config.yaml
arch: "vit"
model: "self-supervised image encoder"
dataset: "photos of plants and fungi (iNaturalist)"
train_examples: 45211
image_size: 32
crop_scale_min: 0.4
horizontal_flip: true
translate: 0.12
color_jitter: 0.6
method: "simclr"
norm: "rmsnorm"
norm_position: "pre"
activation: "gelu"
head_dim: 64
fused_qkv: false
bias: "all"
qk_norm: false
parallel_block: false
inner_norm: false
moe: "soft"
num_experts: 8
moe_every: 1
expert_mlp_ratio: 1
slots_per_expert: 1
shared_expert: true
patch_size: [4, 4]
conv_stem: false
layers: 8
width: 256
positions: "conv"
pooling: "attention"
projector_hidden: 512
projector_out: 128
projector_hidden_layers: 1
temperature: 0.1
residual_init: "scaled_by_depth"
optimizer: "ademamix"
lr: 0.000415
beta1: 0.9
beta2: 0.95
eps: 1e-08
beta3: 0.9995
alpha: 4
grad_clip: 0.5
steps: 10800
batch_size: 512
epochs: 122.3
lr_schedule: "step"
warmup_steps: 1080
weight_decay: 0.3
Rows from block 5 of a small self-supervised image encoder, named by matrix and row number. Rows with one number within an expert belong to one neuron, the router's apart. Each number is 128 + 32 x the weight over its row's rms, rounded and kept within 0 to 255. All counts start at 0.
Before each expert's rows are labels from the 100 images, of 14848, where the router gives the expert most weight on average: "patch colour" is the nearest of a few named colours to the mean colour under the peak. Only what is clearly more common there than usual is listed. The data: photos of plants and fungi (iNaturalist).
# router: slot weights (model.blocks.5.mlp.router.weight, 8x256), inputs 215-255
# up: expert up (model.blocks.5.mlp.up, 8x256x256), inputs 215-255
# down: expert down (model.blocks.5.mlp.down, 8x256x256, transposed), outputs 215-255

# expert 0
patch colour: green
router.0 [141 140 158  94 122 115 191 146 112  90 123 107  92 105 108  94 137  99 161 100 122  80 113 153  90 145  60 102  63 105  62 165 110 127 168 120 160  70 101 129 170]
up.0 [124 110 153 130 111 133 136 147 172 146 130 182 161 186  93  58 121 120 122 177  93 111 109 146 128  98 131 107 146 178 125 140 138 169 114  78 173 133  97 125  92]
down.0 [172  90 140 121  79 179 117 154 131 127 162  68 130  95 119 164 116 136 177  80 117 114 167 101 137 116  74 117  95  80  74  81 149 156 107  93 178 109 100 104 133]
up.1 [ 92 173 136 107 130 136 100 106 174 150 119 150 173 156 110  28 104 128 126 131 132 189 140 142  99 136 128 142 135 155 181 180 154  77 166  86  78 137 102 140  76]
down.1 [118 114 143 119 134 187 129 114 154 155 147 120 102 121 134 134 177 153 156 119 145  63 170 133 153 148  75  89 129  85  69 141 159 127 105 165 168 110  92 122 151]
up.2 [151 136 168  85 145 107 156 180  67 167  72 128  85 158 168 181  71  86 138 162 158 153 115 136 165 130 149 143 106 127 128 124 139 175 177 155 151 154 179  84 114]
down.2 [143 160  90 117 207  84 132 101 112  83 131 116 169 152  73 127 110 104 132  80 126  91 151 112 131 133 126 214 140 116 128 160  80  76 156 120  70 107 109 123 122]
up.3 [156 149 132  96  89 168 165 130 148 100 202 160 125 158 137  58 129 100 181 103 108 128 145 147 119 130 119  94 134 134  84 135 143 159 153 130 162  85  74 122 209]
down.3 [117 116 110 153 174  88 150  95 125 138 103 117 144  84 137 156 124 119 118 110 150  91 138 168 201  76  79 110 150 164 132 122 102 166 147  94 119 117 155  90 129]
up.4 [ 98 106 147 126 178 113 135 127 194 128 168 144 102 109 188 103 148  97 120 125 110 146  68 150 185 148 145 112 163 192 179 150 185  97 132 122 121 140 128 120 154]
down.4 [149 170 123 104 175  96 119 117 118 116  83 145 140 126 144 141  91 102 123 108  78 107 115 147 122 166 116 149 127  73 118  53  65 118 184 143 121  44 123 111 159]
up.5 [127 126  95 203 100 148  62 143 141 132 143 136 147 107 150 142 151 169  92  70  99 228 147 124 106 218 152 147 125  79 173 120 150 160 110 161 103 130 183 149 132]
down.5 [151 147 106 121 138 109 158 117 130 180  93 109  98  82 147 138 138 137 143 162 135 123 108 167 140  44 220 110 112 113 151 205 169  87 160  63 118 189 122 117 120]
up.6 [103 181 111 130 136 114 104 179 163 117  59 110 122 142 167 167 103 113  70 186 167 147  93 141 173 120 151 141 156 120 157 163  85 107 138 150 144 134  93 119 110]
down.6 [ 90 164 114 155 211 167 147 120  91 146 175  92 107 149  81 182  96 114 172 145 111  76 182 116 107 151  81 186 164 100 147 130 141 105 138 111 121 120 125  88 167]
up.7 [136 134 152 100 105 141  97 167 168 143 111 101 150  96 121  91 112 162  73 117 149 133 104  82 149  91  76 133 137 165 136 121 161 151 124 142 135 113 109 161 102]
down.7 [126 168 190 134  97 147 140 114 130 141 144 154 139 199 166 180 180 180 184  66 127  96 118 159 100 211 153 169 134  91 114 148 104 109 115 132 124  94 191 127 125]
up.8 [190 126 180 128 122 200 154 149 128 132 102  73 120 137 144 128  92 137 118 118 121 151 113 140 128 153 147 130 142 121  85 124 141  36 155 131 119  99 145 109 201]
down.8 [174 120  72 151 120 125  89 140 134 142 112 143 178 121 118  98  84  69 153 152 114 125  26 141 115 143 163 170 114  32 145 182 120 148 131 161  98 122 176 156 105]
up.9 [175 185 174 159 137  95 126 133 145 119 142 150  95 140 138 141 129  98 162 122 137 158 137 153  77 162 142 119 111 114 101 122 106 122 159 115 145 112 130 147  85]
down.9 [175 150 155 121 100 177  98 158 170 249 118 136  98 122 131 130 148 150 101 190 127 173  60 133 119 110  86 138  87 125 152 127 127 147 130 127 168 112 165 139 102]
up.10 [ 98  96 102 140 101 108 134 101  79  96 119 153 139 131  94 147 193  80 179 148  67 136  63 130 150 122 169 108 137 146 179 137 152 116 134 128 139 157 183 116  67]
down.10 [ 97 169 109 119 133 121 130 157 140 135 156  74 126 112 123 128  65 158  69 131 164 178 153  69  92 164 136 180 132 113 135 154 128 131 122 123  82  76 114 153  74]
up.11 [202 127  91 115 118 119 129 106 166 137 199 172 185 175  93 122 153 101 142 131 134 102 111 136  81  91 105 139 144 132 129  91 108 163  94 140 113 113 118 105  99]
down.11 [139 142  87 178 121  84 138  67 140 137 124 147 179  75 168 130 131 160 106 139  97 188  94 128 182  87 160  83 112 164 114 115 149 149 154 108  62 153 166  86 112]
up.12 [182 174 161 140 109 147 174 203  93 138 114 144 120 164 176 126  96  92  78 108 200 128 168 144  59  93 115 139 101 108 147  95 112  94 132  69 143 119 155 117  76]
down.12 [101 124  94 134  91 143  59 143 102 149 114 158 117 125 128 163 117 146 112 130 118 125  53  80 119 188 139 198 139 141 131 145 123 126  96 130 103 117 141 193 135]
up.13 [113 138 130 174 123 129 179 123 122 156  87 122 143 174 115  85 120 134 153 169 166 125 150 130  93 133 142 165 151 116 128 150 120  90 152  93  97 123 100 131 133]
down.13 [153 136 186 125  89 138  94 175 145 143  92 107 126 115 105 132 119 164 187 111 140 126 153 107  93 112  84 111  99 135 161 102 152 133 165  81  96 106 120 180  38]
up.14 [ 64 190 134 151 147 117 146  84 107 154 117 150 105 112 116 156 134 185 155 167 101 165 123 143  81 119 205 139 173  68 170 155 114  80 143 126  83 167 130 161  76]
down.14 [ 85 124 150  93 138 186 158 166  80 146 129 125 112 162 123  88 143  90  83 127 119 120 100 119 122 139 125 147 103 113 171  83 161 142 115 171 185  73 122 156 199]
up.15 [ 44  98 136 175 136 108  83 172 120 140 133 147  84  72 185 187 104  80  32 136  93 206 120 109 149 187  98 169 114 168 160 111 142 109 180 155  74 149 134 169 139]
down.15 [137 151 100 133 161 123 131 122 120 130 125 127 109 133 103 117 105 171 126 156 114  74 109 127 133  39 158 111 180 102 135 177 131  88 145 105 125 174  96 116 143]
up.16 [100 122  94 189 127 101 136 139  63 167 155  70 132 109 106 141  49 161 133 111 108 150 146 127 152  94 170 128 136 109 122 142 219  64 132 110 150 161 129 136 153]
down.16 [101 105  86 114 121  60 161  70 150 131  78 183 109  94 148  94 190 186 132 161 113 124  96 132 157 122 148 155  71  94 121 134 121 182 134 160 146 161 170 168 161]
up.17 [ 73 167  96 152 149 119 111 124  74 119 169 100 122 116 118 174 129 161 120 112 136 100 199 118 111 109  96 168 132  94  99 126 170 167 124 166 116  72  90 159 106]
down.17 [117 127 145  77 114 133 162  94 126 133 106 121 108 163  88 132 109 162 153 175 100 126 136 144 147 134 103 145 141 158 124  94 184 124  89 126 127 139 137 183 152]

# expert 4
patch colour: white; pink
router.4 [ 91 146 139 118  79 119 113 134 157  87 200 170 125  99 124 174 117 114 112  85 122 175 145  97 146 133  81 161 122 145 106  89 140 168 119  89 202 130 109 133  97]
up.6 [151  71 127 101 194 150 170 131  52 151  95 116 122 131 104 133 117 114  82  61  86 124 135 159 124 134 126  60 180 101 109 199 122 117  92 104  71 113 111 147 172]
down.6 [ 99  93 143 107  74 146 169  89 144 125 185 157 107 188 143 165 108 156 114 102  84 108  95  71 104 117  99 158  99 128 117  93 128 107 131 139 148 142 137 160 163]
up.10 [150 149 148 150 102 162 163 188 104 128 113  95 168 101  77  58 140 154 221 115 154  99 176 178 127 104 142  81 108 110 100 202 128  94 143 133 154 124  72 102 100]
down.10 [107 153 112 159 174  97 150  81 118 111 129 154 155 134 189 167 159 118 100 149  79 140 100  79 143 197 158 139 144 154 128 101 163 150 127 157 189 158 202 148 110]
up.39 [104  90 156 103 172 150 157 114  61 138 126 127  57 130 104 167 134 135  97  63 111 124 106 113 142 148 124 100 184  88 125 146 132 141  23 108 111 127 162 140 181]
down.39 [ 82  90 124  74 112 120 131  89 157 129 171 177  91 131  60 179 115 153 143 109 107 144 132  82 134 142 133 159 133  85 149  74 130 100 208 111  90 200 118 214 118]
up.46 [ 88 112 138 114 149 152 134  81  86  85 123 136 128 159 102 144 187 137 105 161 144  85 153 131 126 152 154  63 119  84  96 143 117 145 136 149 143 142 174 155 157]
down.46 [133 138 100 133 126 146  72 124 139 146 122 123 177 105 130 134 121 147 143  91  78 105 150 149 159 131 145 136 128 113 178  98 141 100 137 151  44 140 176 189 146]
up.47 [167 140  74 133  83 106 129 163 120  97 124 118 174 117  59 143  85  86 101  82 172 120 106 174  71 123 115  80 128  99 177 157  95 105 191 104 101  90 169 161  76]
down.47 [112  84 139 137 152  39  96 145 137 109 146 115 132 135  95 140 176 155 156 166 106  77  94 128  95 165 135 149 164 107 158 172 170 125 122 127 153 132 181 209 109]
up.54 [123 133 153 104 204 169 212 138 102 110  86  91 143 193  87  35  96 121 169 122 113  48 127 152 142 138 134 140 202  73 124 173 108 102 166 117 113  99 115 140 132]
down.54 [122 153 187 113 119 107 105 125  96 122 147 223 151 110 136 146 137 147  91 122 123  97 107 101 113 117 117 145 111  85 137 142 123 167  99  95 142 117 137 158  74]
up.83 [127 136 175 196 138 121 124 150 102 122 142 138 114 181 151  85 142 221 167 167 113 128 184 140 114  92 123 178 110 191  56 137 133 141 186 185 127 124 147 117 101]
down.83 [127 194 119 106 126 105 169 220 126 123 137 139  86 130 141 125 115 128 123 157 157 142 130 135  90 100 166 157 149 176 142 167 154 160 128 104 171  26 153 122 161]
up.89 [145 140 116 128 152 143 126 128  65 110 106 140 185 161 180 123 136 127  92 112 130 129 120 143  86 148 173 168 120 138 140 105 121 154 137  78 113 116 250 112 143]
down.89 [117 125 159 131 163 158  74  70  76  80 126 143 161  67 114 144 132 138 134 155  91 131 115  86 168 131  91 105 141  81 120 136  97 156 137 162 151 154 138 191 152]
up.95 [177  94 186 137 160 172 109 136 111 103 110 141 129 138 183 111 144  87 137 148 143 144 123 154  64 154 147  55 125 149  98  88  90  97 128  86 118 146 174 119 167]
down.95 [126 187  83 179 105  99 127 111 130 102 147  93 129 101 129 221 149  53 140  75  75 136 140 121 125 154 157 153 143  88 119  97 159 131 125 168 125 111 189 151 140]
up.115 [128  90  92 137 186 138 121 122  41 130 107 165 150 132 114 143 148 116 123  91  93 131 117 166 128 163 146  81 127  91 105 187 134 119  90 129  98 133 185  88 102]
down.115 [ 91 110 126 125 102  98 181 124 152 105 156 173  95 200  89 148 106 142 102 136 121 143 125  74 129 113  89 140 137 162 147  89 173 164 123  60 106 102  85 163 115]
up.138 [185 169  96 142 104 155 101 170 131 128  48 111 164 123 156  84 127 130 191 154 156 143  92 124 146 162 151  85 171 162 150 160 116  72  93  88 154  87 156 111 165]
down.138 [113 146 147 174 188  81  88 113 128 122 144 128 102  94 132 192 204  91 129  95 119 110 153  63 167 160 143 110  95  56 112  84 115 122 122 128 119 138 147 148 112]
up.143 [121 136 206 107 150 106 113 122  88 119 150 111  96 121 174 122 127 175 131 114 164 160 195 151 119 113 123 197  88 197  98 114 103 120 196 189 113 140 131 136 120]
down.143 [135 129 125 136 112 134 164 145  95 112 135 166  91 148 133 115 121 160 183 168 176  90 102  84 154  67 108 128 142 135 111 177 114 130  95  67 172  94 153 110 182]
up.173 [188 175 156  85 195 162 179 178  96 104 135  95 165 160  91  73 111 130 150  90 153  95 150 122  51 124 118  90 136  87 121 134 100  78 154  68 156 119 129 124 138]
down.173 [134  93 202 175 162  55  99 123 125 126 106 184 136  79 160 100 160 134  96 112  99 117 119 109 171 111 141 131 116 115 122 127  81  89 108 171 127 139 100 133  73]
up.185 [114 167  95 152 112 115 144 152 125 177 132 138 124 151 149 114 117 160 140 131 126 136 117 146 131 164 213 166 122 124 158 127 151  98 125 123 112 119 148 151 114]
down.185 [148  94  83 144 153 111 124 207 131 204  91  93 156  55 121 126 127 119 131 122 107 105 128 143 192 149 157 129 129 136 107 165  94  83 128  80 100 103  96 123 145]
up.200 [134 107 105 190 153 145 157 243 120 103 127 102 177 115  87 112 176 106 176 139 130  70  53 138 118 171 140 113 100 133 154 134 113  93 157 145 131  51 190  63 148]
down.200 [133 134  95 114  98  69 153  77 130 114  95 149 158 103 119 154 165 140 153 141 119 114 199  81 112  68 165 170 135 155 132 123 144  84 141 102 123 173 170 103 114]
up.206 [133 118 142 142 181  82 128  77  73  76 178  94 162 171  92  68 117 188 155 115 159  72 195 138 103 188 117  94 145 134 113 121 101 136 143 111 103 171 155 142 176]
down.206 [ 68 163 128  99 107 114 197  79 113 134 166 124 137 150 132 142 147 153 171  90 149  69 156 146 156 165  85 134 143 109  96 136 144 174 163 133 164  74 119  85 178]
up.209 [135 147  85 168 115  99 139 181 136 161 138  91 139 172  94 103 108 180 163 211 140 101 132 143 150  93 195 131 100 111 135 149 113 108 167 190 112 163 105  67 122]
down.209 [103 174 132 121 158 146 126 102 123  82 116 125 143 149 142 117  68 150 110 200 109 130 101  88 111 152 136 174 161 115 142 104  66 138 160 131 173 161 168 123  67]
up.232 [154 133  91 185 120 114 125 134 115 104 163 121 143 140 159  68 130 125 215 114 178  92 162 168 125 117 124 147  91 112 124 207 144 132 121 134 119  91 130  90 132]
down.232 [ 75  98 132 113 146  67 122 116 124 125 113 102 116 108  93 150 193 155 115 130  70 115 169  78 128 152 181 141 144 140 126 100 162 123 147 166 146 125 135 148 117]

# expert 5
patch colour: black
router.5 [135 206 100 154 120 126 116  88 143 166 193 131 138 167  94 146  75 140 154 125 126 138 115 112  96 111 190 165 127 110 157 142 159 134 118 101  46 138 129 153 164]
up.6 [107 128 131 135  86  60 120 153  85 154 137 170 102  89 132 214  57 102 121 136 149 124  92  49 168 114 137 171 143 137 171  93 154 121 165  99 163 123 121 152 115]
down.6 [129 143 106  98 146 136 171  96 164 147 173 141  89 123 117 150 114  86 176 113 147 142  93 199 146 124 127 134 101 146 126 147  94 168 132  83  64  61 119 169 137]
up.31 [110 134 115 147  82  71  96 142  90  52 160 138 113 125 197 182 106 105  71 131  74 142 147 119 112 170  89 118  81 116 195 102  68 146 160 146 130  76  92 185 161]
down.31 [107 177 133  57 167 120 161 140  92 113  80 111 130 121 127 106 143 149 140 156 150 150 101 170   4 120 129 133 166 158 180 123 146 108 141 123 126 115 139 156  73]
up.44 [163 129 137 137 110 109 175 145 119 141 157 115 110 100 121 168 116 113 151  89 181 160 136 115 139 143 107 162 155 113 139 107 135 126 137 167 135 116 151 103 128]
down.44 [170 117 150 159 128  94  73 119 113  85  78 144  58 141 167 108 129 135 148 114 137 104 125 126 255 134 141 103 131 127 140 157 138 112  99 125 150 159 121 110 134]
up.47 [173 124 189  88 145 114 155 170 149 139 116 103 110 119 112 113 130  89 164 152 111 105 154 124  96 117  83 116 139 134  91  83 170 131  99 165 160 164 134  84 132]
down.47 [116 121 160 111 180 114 120 188 108 144 112  51 156 134  93 129 145 131 171 105 171  91 100 182 101 178  93  89 153 122 122 152  79 135 184 134 135  81  95 112 116]
up.63 [112 154 190 139 124  98 114 143 140  83 117 127   4 113 193 158 127 110  96 147  86 149 191 111 127 160 109 105 142 152 176  70 144 122 171 132 120 120  76 130 175]
down.63 [129 128 196  94 147 108 109 160 118 132 121  89 123  51 129 149  99  99 131 184 117 148 152 151  80 103 156  92 147 153 129 119 149  74 135 107  86 130 142 139 121]
up.76 [127 154 142 130  78 130 114 148 143 119 132 172 116 100 183 141 133  80 127 140 102 170 128 127 149 147  46 112 120 133 134  11 109 168 143 161 161 124 126 133 118]
down.76 [128  77 117  81 156 148 159 118 105 104 165 164 150  94 143 125  77 133  98 122 142 113 145 150 153  88 108  76 130 125 106 132 134 126 134  99  84 148  79 115 138]
up.132 [141 125 143 113  82 110 133 149 140 137 152 181 114 136 137 131 102 108 141 146 158 118 131 139 150  92  87 114 130 117 121 107  96 135 149 121 169 121 103  99 116]
down.132 [145 155 104  95 122 177 169 112 118  67 106 105 140 124 147 112  99 133 151 107  98 124 131 143 101 155 140 105 108 168 144 150  53  74 114 122 102  77  74 136 104]
up.147 [103 134 154 145  83 116 159 189 115 121 129 145 118 104 129 123  94  85 140 122 131 120 125 104 144  80  59 137 124 107 121 111 117 109 122 121 178 132  90  96 106]
down.147 [183 118 133 107 222 121 170 142  70 144 159  99 123 166 156 168 101  99 128  84 155 155  97 170  93 178 138 128 147 160  61 112 118 112 161  88  89  77 154 112  88]
up.199 [132  93 168 153 114 131 137 173 100  91 104 125  63 121 197 140 120 127 110 124 108 158 131  77 154 148  89 150 139 136  89  72 101 155 154 100 177 124  71 133 124]
down.199 [119 172 170 113 115 118 145 125 139 135 184 185  95 138 120  77 141 126 152  73 133 145 173 189  30 162  83 130 131 135 106  62  89 110 148 112 114  64 131 106 147]
up.255 [154 107 168  95 105 134 163 173  98 121  86 152 128  91 134 115 155 101 129 148 124 132  88 101 164 128  38  86 165 121 126 111 106 125 133 129 180 136 119 135 111]
down.255 [162 138  95 135  89 159 138 131 156 143 125 109 108 122 123 112  83  91 112 153 119 112 135 179 124  70 114 133 140 142 114 138 132 101 109  89 142 138 180  80 146]

# expert 3
patch colour: grey
router.3 [107  67  95 168 126 135 140 190 117  77 193 142 133 128  95 132  88 134  74 192  73 129 111  81  55 149  98 117 178  94 116 136 104 128 186 160 106 137 106 140 150]
up.0 [138 123 134 128 101 212 142 129  75 153  82 129  96  83 137 162 143 177 105 106 160 126 171  65 154 107  67 102 134 146  93 120 191 149  96 150 163 110 155 130 147]
down.0 [100 123 141  76 144  81 121  34 160 101 154 142 100 187  94 106 148 106 130 135 124 149 157 155 101 148 114 148 105 143 155 108  70  81 170 126  58 131 110  87 155]
up.1 [162 154 112 155 122  77  75 119 134 147 185 173  82 144 125 126 108 129 194 126  95  99 160 183  99 169 163 170  45  97 141 183 131 116 164 160  70 125 152 104  68]
down.1 [ 81  91 114 143 159 184 139 135 157  88 142 118 167 115 151 123 114 130  54 137 145 145 144  71 104  90 110 197 182 154 141  47 141 150 142 115 118 112  76 168 122]
up.2 [ 78 135 110 150 146  93 195 147 125 154  54 107 101 135 147 124 131 124  70 165 126  81  86 151 123 160 167 128 106  86 151 176  72 108 154 138 102 115 132  63 153]
down.2 [132 108 143 162 139 188  86 148 120 145 140 135 136  96 133  75 165 107 192  97  99 184 111 137 119 121  71 140 173 104 127  66 150 130 126 129 160  37  73 141 113]
up.3 [ 90 164 163 128 108 140 123 170 154 125 157 130  62 131 196 156 164 137 133 152 191 112 174 175 133  97  86  74 124 183 132 124 112 152 132 170 130 125 142  66 130]
down.3 [130 117 135 141  98 114 158 124  82  90 111 114 129 154 142 132  75 157 125 163 164  81 156 131 142 129 143 124 131 169 114 134 122 173 155  98 133 197 118  87 125]
up.4 [193 120 146 144 155 166 120 179  57  87 165  94 157 127 130 137 131 124 158  87 119  61 129 116 149 132 107 110 139 105 101 142 147 128 106 144 139  97 132 137 184]
down.4 [ 92 135  84 130  78  97 112 114 139 116 181 209  41 160 152 162 123 131 168 160 121 136 128 106 158 149 158 106 180 125 136 141 118 126  98 142 205 124 173 170 137]
up.6 [148 137 181 109 131 152 150 162  60 112  86  71 136 166 109 124 134 142 192  66 151  72 127 152 124 158  34 112  97 182 112 149  97  33 140  73 122 129 104 129 119]
down.6 [136 118 119 167 117 118  79  80 144 143 173 141  82 138  90 132 118 120 205  76  55 133  85  96 135 152 108 142 113  39 122  90 136 101 121 190 120 107 163 192 112]
up.7 [122 125 158  80 117 116 206 164 168 132  79 140  98 154 103 108 117 113 130 155 104 154 113 157 141  84 104 158 112 183 113 134  87 102  81  47 171 135 125  67 114]
down.7 [185 138 133 109  94 100 110 100 131 157 113 130 112 139 110 140 164 147 185 119 121 130 114 180 110 153 189 173 123  72 147 157 129 146 103 146  91 120 126 132 115]
up.8 [153 132 142  76 121  98 103 104  74 115 143 124 137  77 128 121  81  82 196  80 150 117  68 114 116  92  87 120 183 155 129 147 160  90 114  94 121 115 163 160  33]
down.8 [133 153 160 142 163 145 142 131 127  79 123  50 187 151 107 127 144 143 147  95 157 100 214  53 123 162 113  68  81 110  90 159 139 210 103 136 136  89 118 138 148]
up.9 [148 142 158 142 164  60 161 120  86  74 134 131 133 143 110 151  53  83 119 106 119 105 163 144 134 111  85 142 120 155 156 138 101 102 160  48 183 123 105 156  98]
down.9 [154 120 117  77  92 132  99 160 156 210 143  90 124  84  85 145 167  80 148  77 149 104  52  85 122  91 160 152 172 140 146  87 169 107  84 201 117 124 132 145 160]
up.10 [ 84 137 143 205 139 140 168 117 119 160 170  47  82  97 107 111 142 159 179  96 167  76 155 101 117  96 154  96 130  77 113 133 165 102 127 122 147 124 144 125 145]
down.10 [110 115 131 125 218  74  56 140 154 156 101 211 118 124 138 159 130  89  26 155 100 122 131  75  93 106  83 153 124 153 125  66 119 189  79 156 120 127 143 140  82]
up.11 [119 119 137  70 145 147 220 136 106  96 173 145  77 104 135 135 192 110  98 160 127  29 104 136 103  40 112  86 104 162  89 157  95 112 113  94 170 147  96  81 165]
down.11 [113 119 150 153 112 130  77  74 169  85  71  98 151 184 186 162 120 170 176 109 100 120 180 186 137 207 171 137 105 126 177 100 101 146  90 169  86  94 125 134 142]
up.12 [120 153  75  86  57 121 124 131 137 157 112 157 149 172 152 166  84 118 104 130 137  90 138 136 189 137 133 160 123 165 148 143 146 109  81 124 124  92 143 113 186]
down.12 [ 78 182 109 143 118 107 126 133  99 196  99 142  85 146 204 143  98 179 161 158 109 142  93 220 119 176 153 123 126 134 120 129  65  87 165 104 152 169 185  42 171]
up.13 [158 145 133  92  84 111  96 115 157 127  58 137 119  91 179 147 139 164 105 123 146 162 102 125 184 158 155 126  95 140 166 170 102  95  95 127 102  99 179 135 123]
down.13 [ 44 161  96 149 100 141 131 146 114 155 176 113  94 191 139 160 113 129 135 108 164 165 165 188  76 150 127 178 159  96 114  96 117 139 179 141 149 152 129  71 154]
up.14 [162 159 133 116 122 137 189 113  84 140  82 109 140 114 128 125  83  93 134 120 107 112 144 134 158 139 160 150 125  76 129 165 116 119 144  97 100  97 141 133 142]
down.14 [119  98 126 128  89 102  75 177 174 136 148 127  81 102  93 139 125 130 129 105 124 175 101 136 126 134  84 129 125 177 159  57  98  99 150 159 131 123 132 125 129]
up.15 [118 104 135  99 108 107 100  97 149 160 132 175 152 117  89  57 124  90 126 127  91  90  98 152 117  86  82 158 129  50  98 100 128 156 112 162 101 133 106  86 199]
down.15 [137 149 157 161  90 111 110 202 106 169 135 137 133 108 138 136 155 151 182 140  99 184  84 147  72 196 111  99  53 182 105 184 117  89 112  75 107  86 157 110  65]
up.16 [109 150 109  77  79 128 155 181 126 134 138 155 110 117  96 133 172  97 122 127 153  53  97 151 146  84 136  87 128 141 125 153 109 116 111 130 119 123  72 120 114]
down.16 [ 89 132 147 167 181 159  79 145 120  99  53 170 123 206 163 158  81 186 112 166 112  68 164 168 130 191 163 140 113 102 124 152  65 145  98 139 148 140 107  87 178]
up.17 [149 129 126 205 156 142  78 150 112 143 108 141 152 177 193 189  89 137 148 144 106 189 110 138 154 158 181 168  77 150 144 102 123 112 158 166 164 108 120 104 157]
down.17 [ 99 135  93 113 121 143 105 142 139  97 126 121  75 107  93 100 162  91 113 143 136 113 154 151  88  68 105 156 184 112 197 145 133 101 141  92 132 125 101 127 135]
up.18 [124  89 140 146 159 117 111  79 145 116 182 174 136 104 135 150 125 132 131 118 138 113 127  95 156 151  30 171 132 147 154 121 143 155 154 164 162 154 159 168 191]
down.18 [127 136 144  92 141 122 134  56 168  97 128 150  96 213  85  77 120 168 138 152 111 117 144 114  99  81  90 137 104 104 121 179 147 131  94  71  75 130  41 162 160]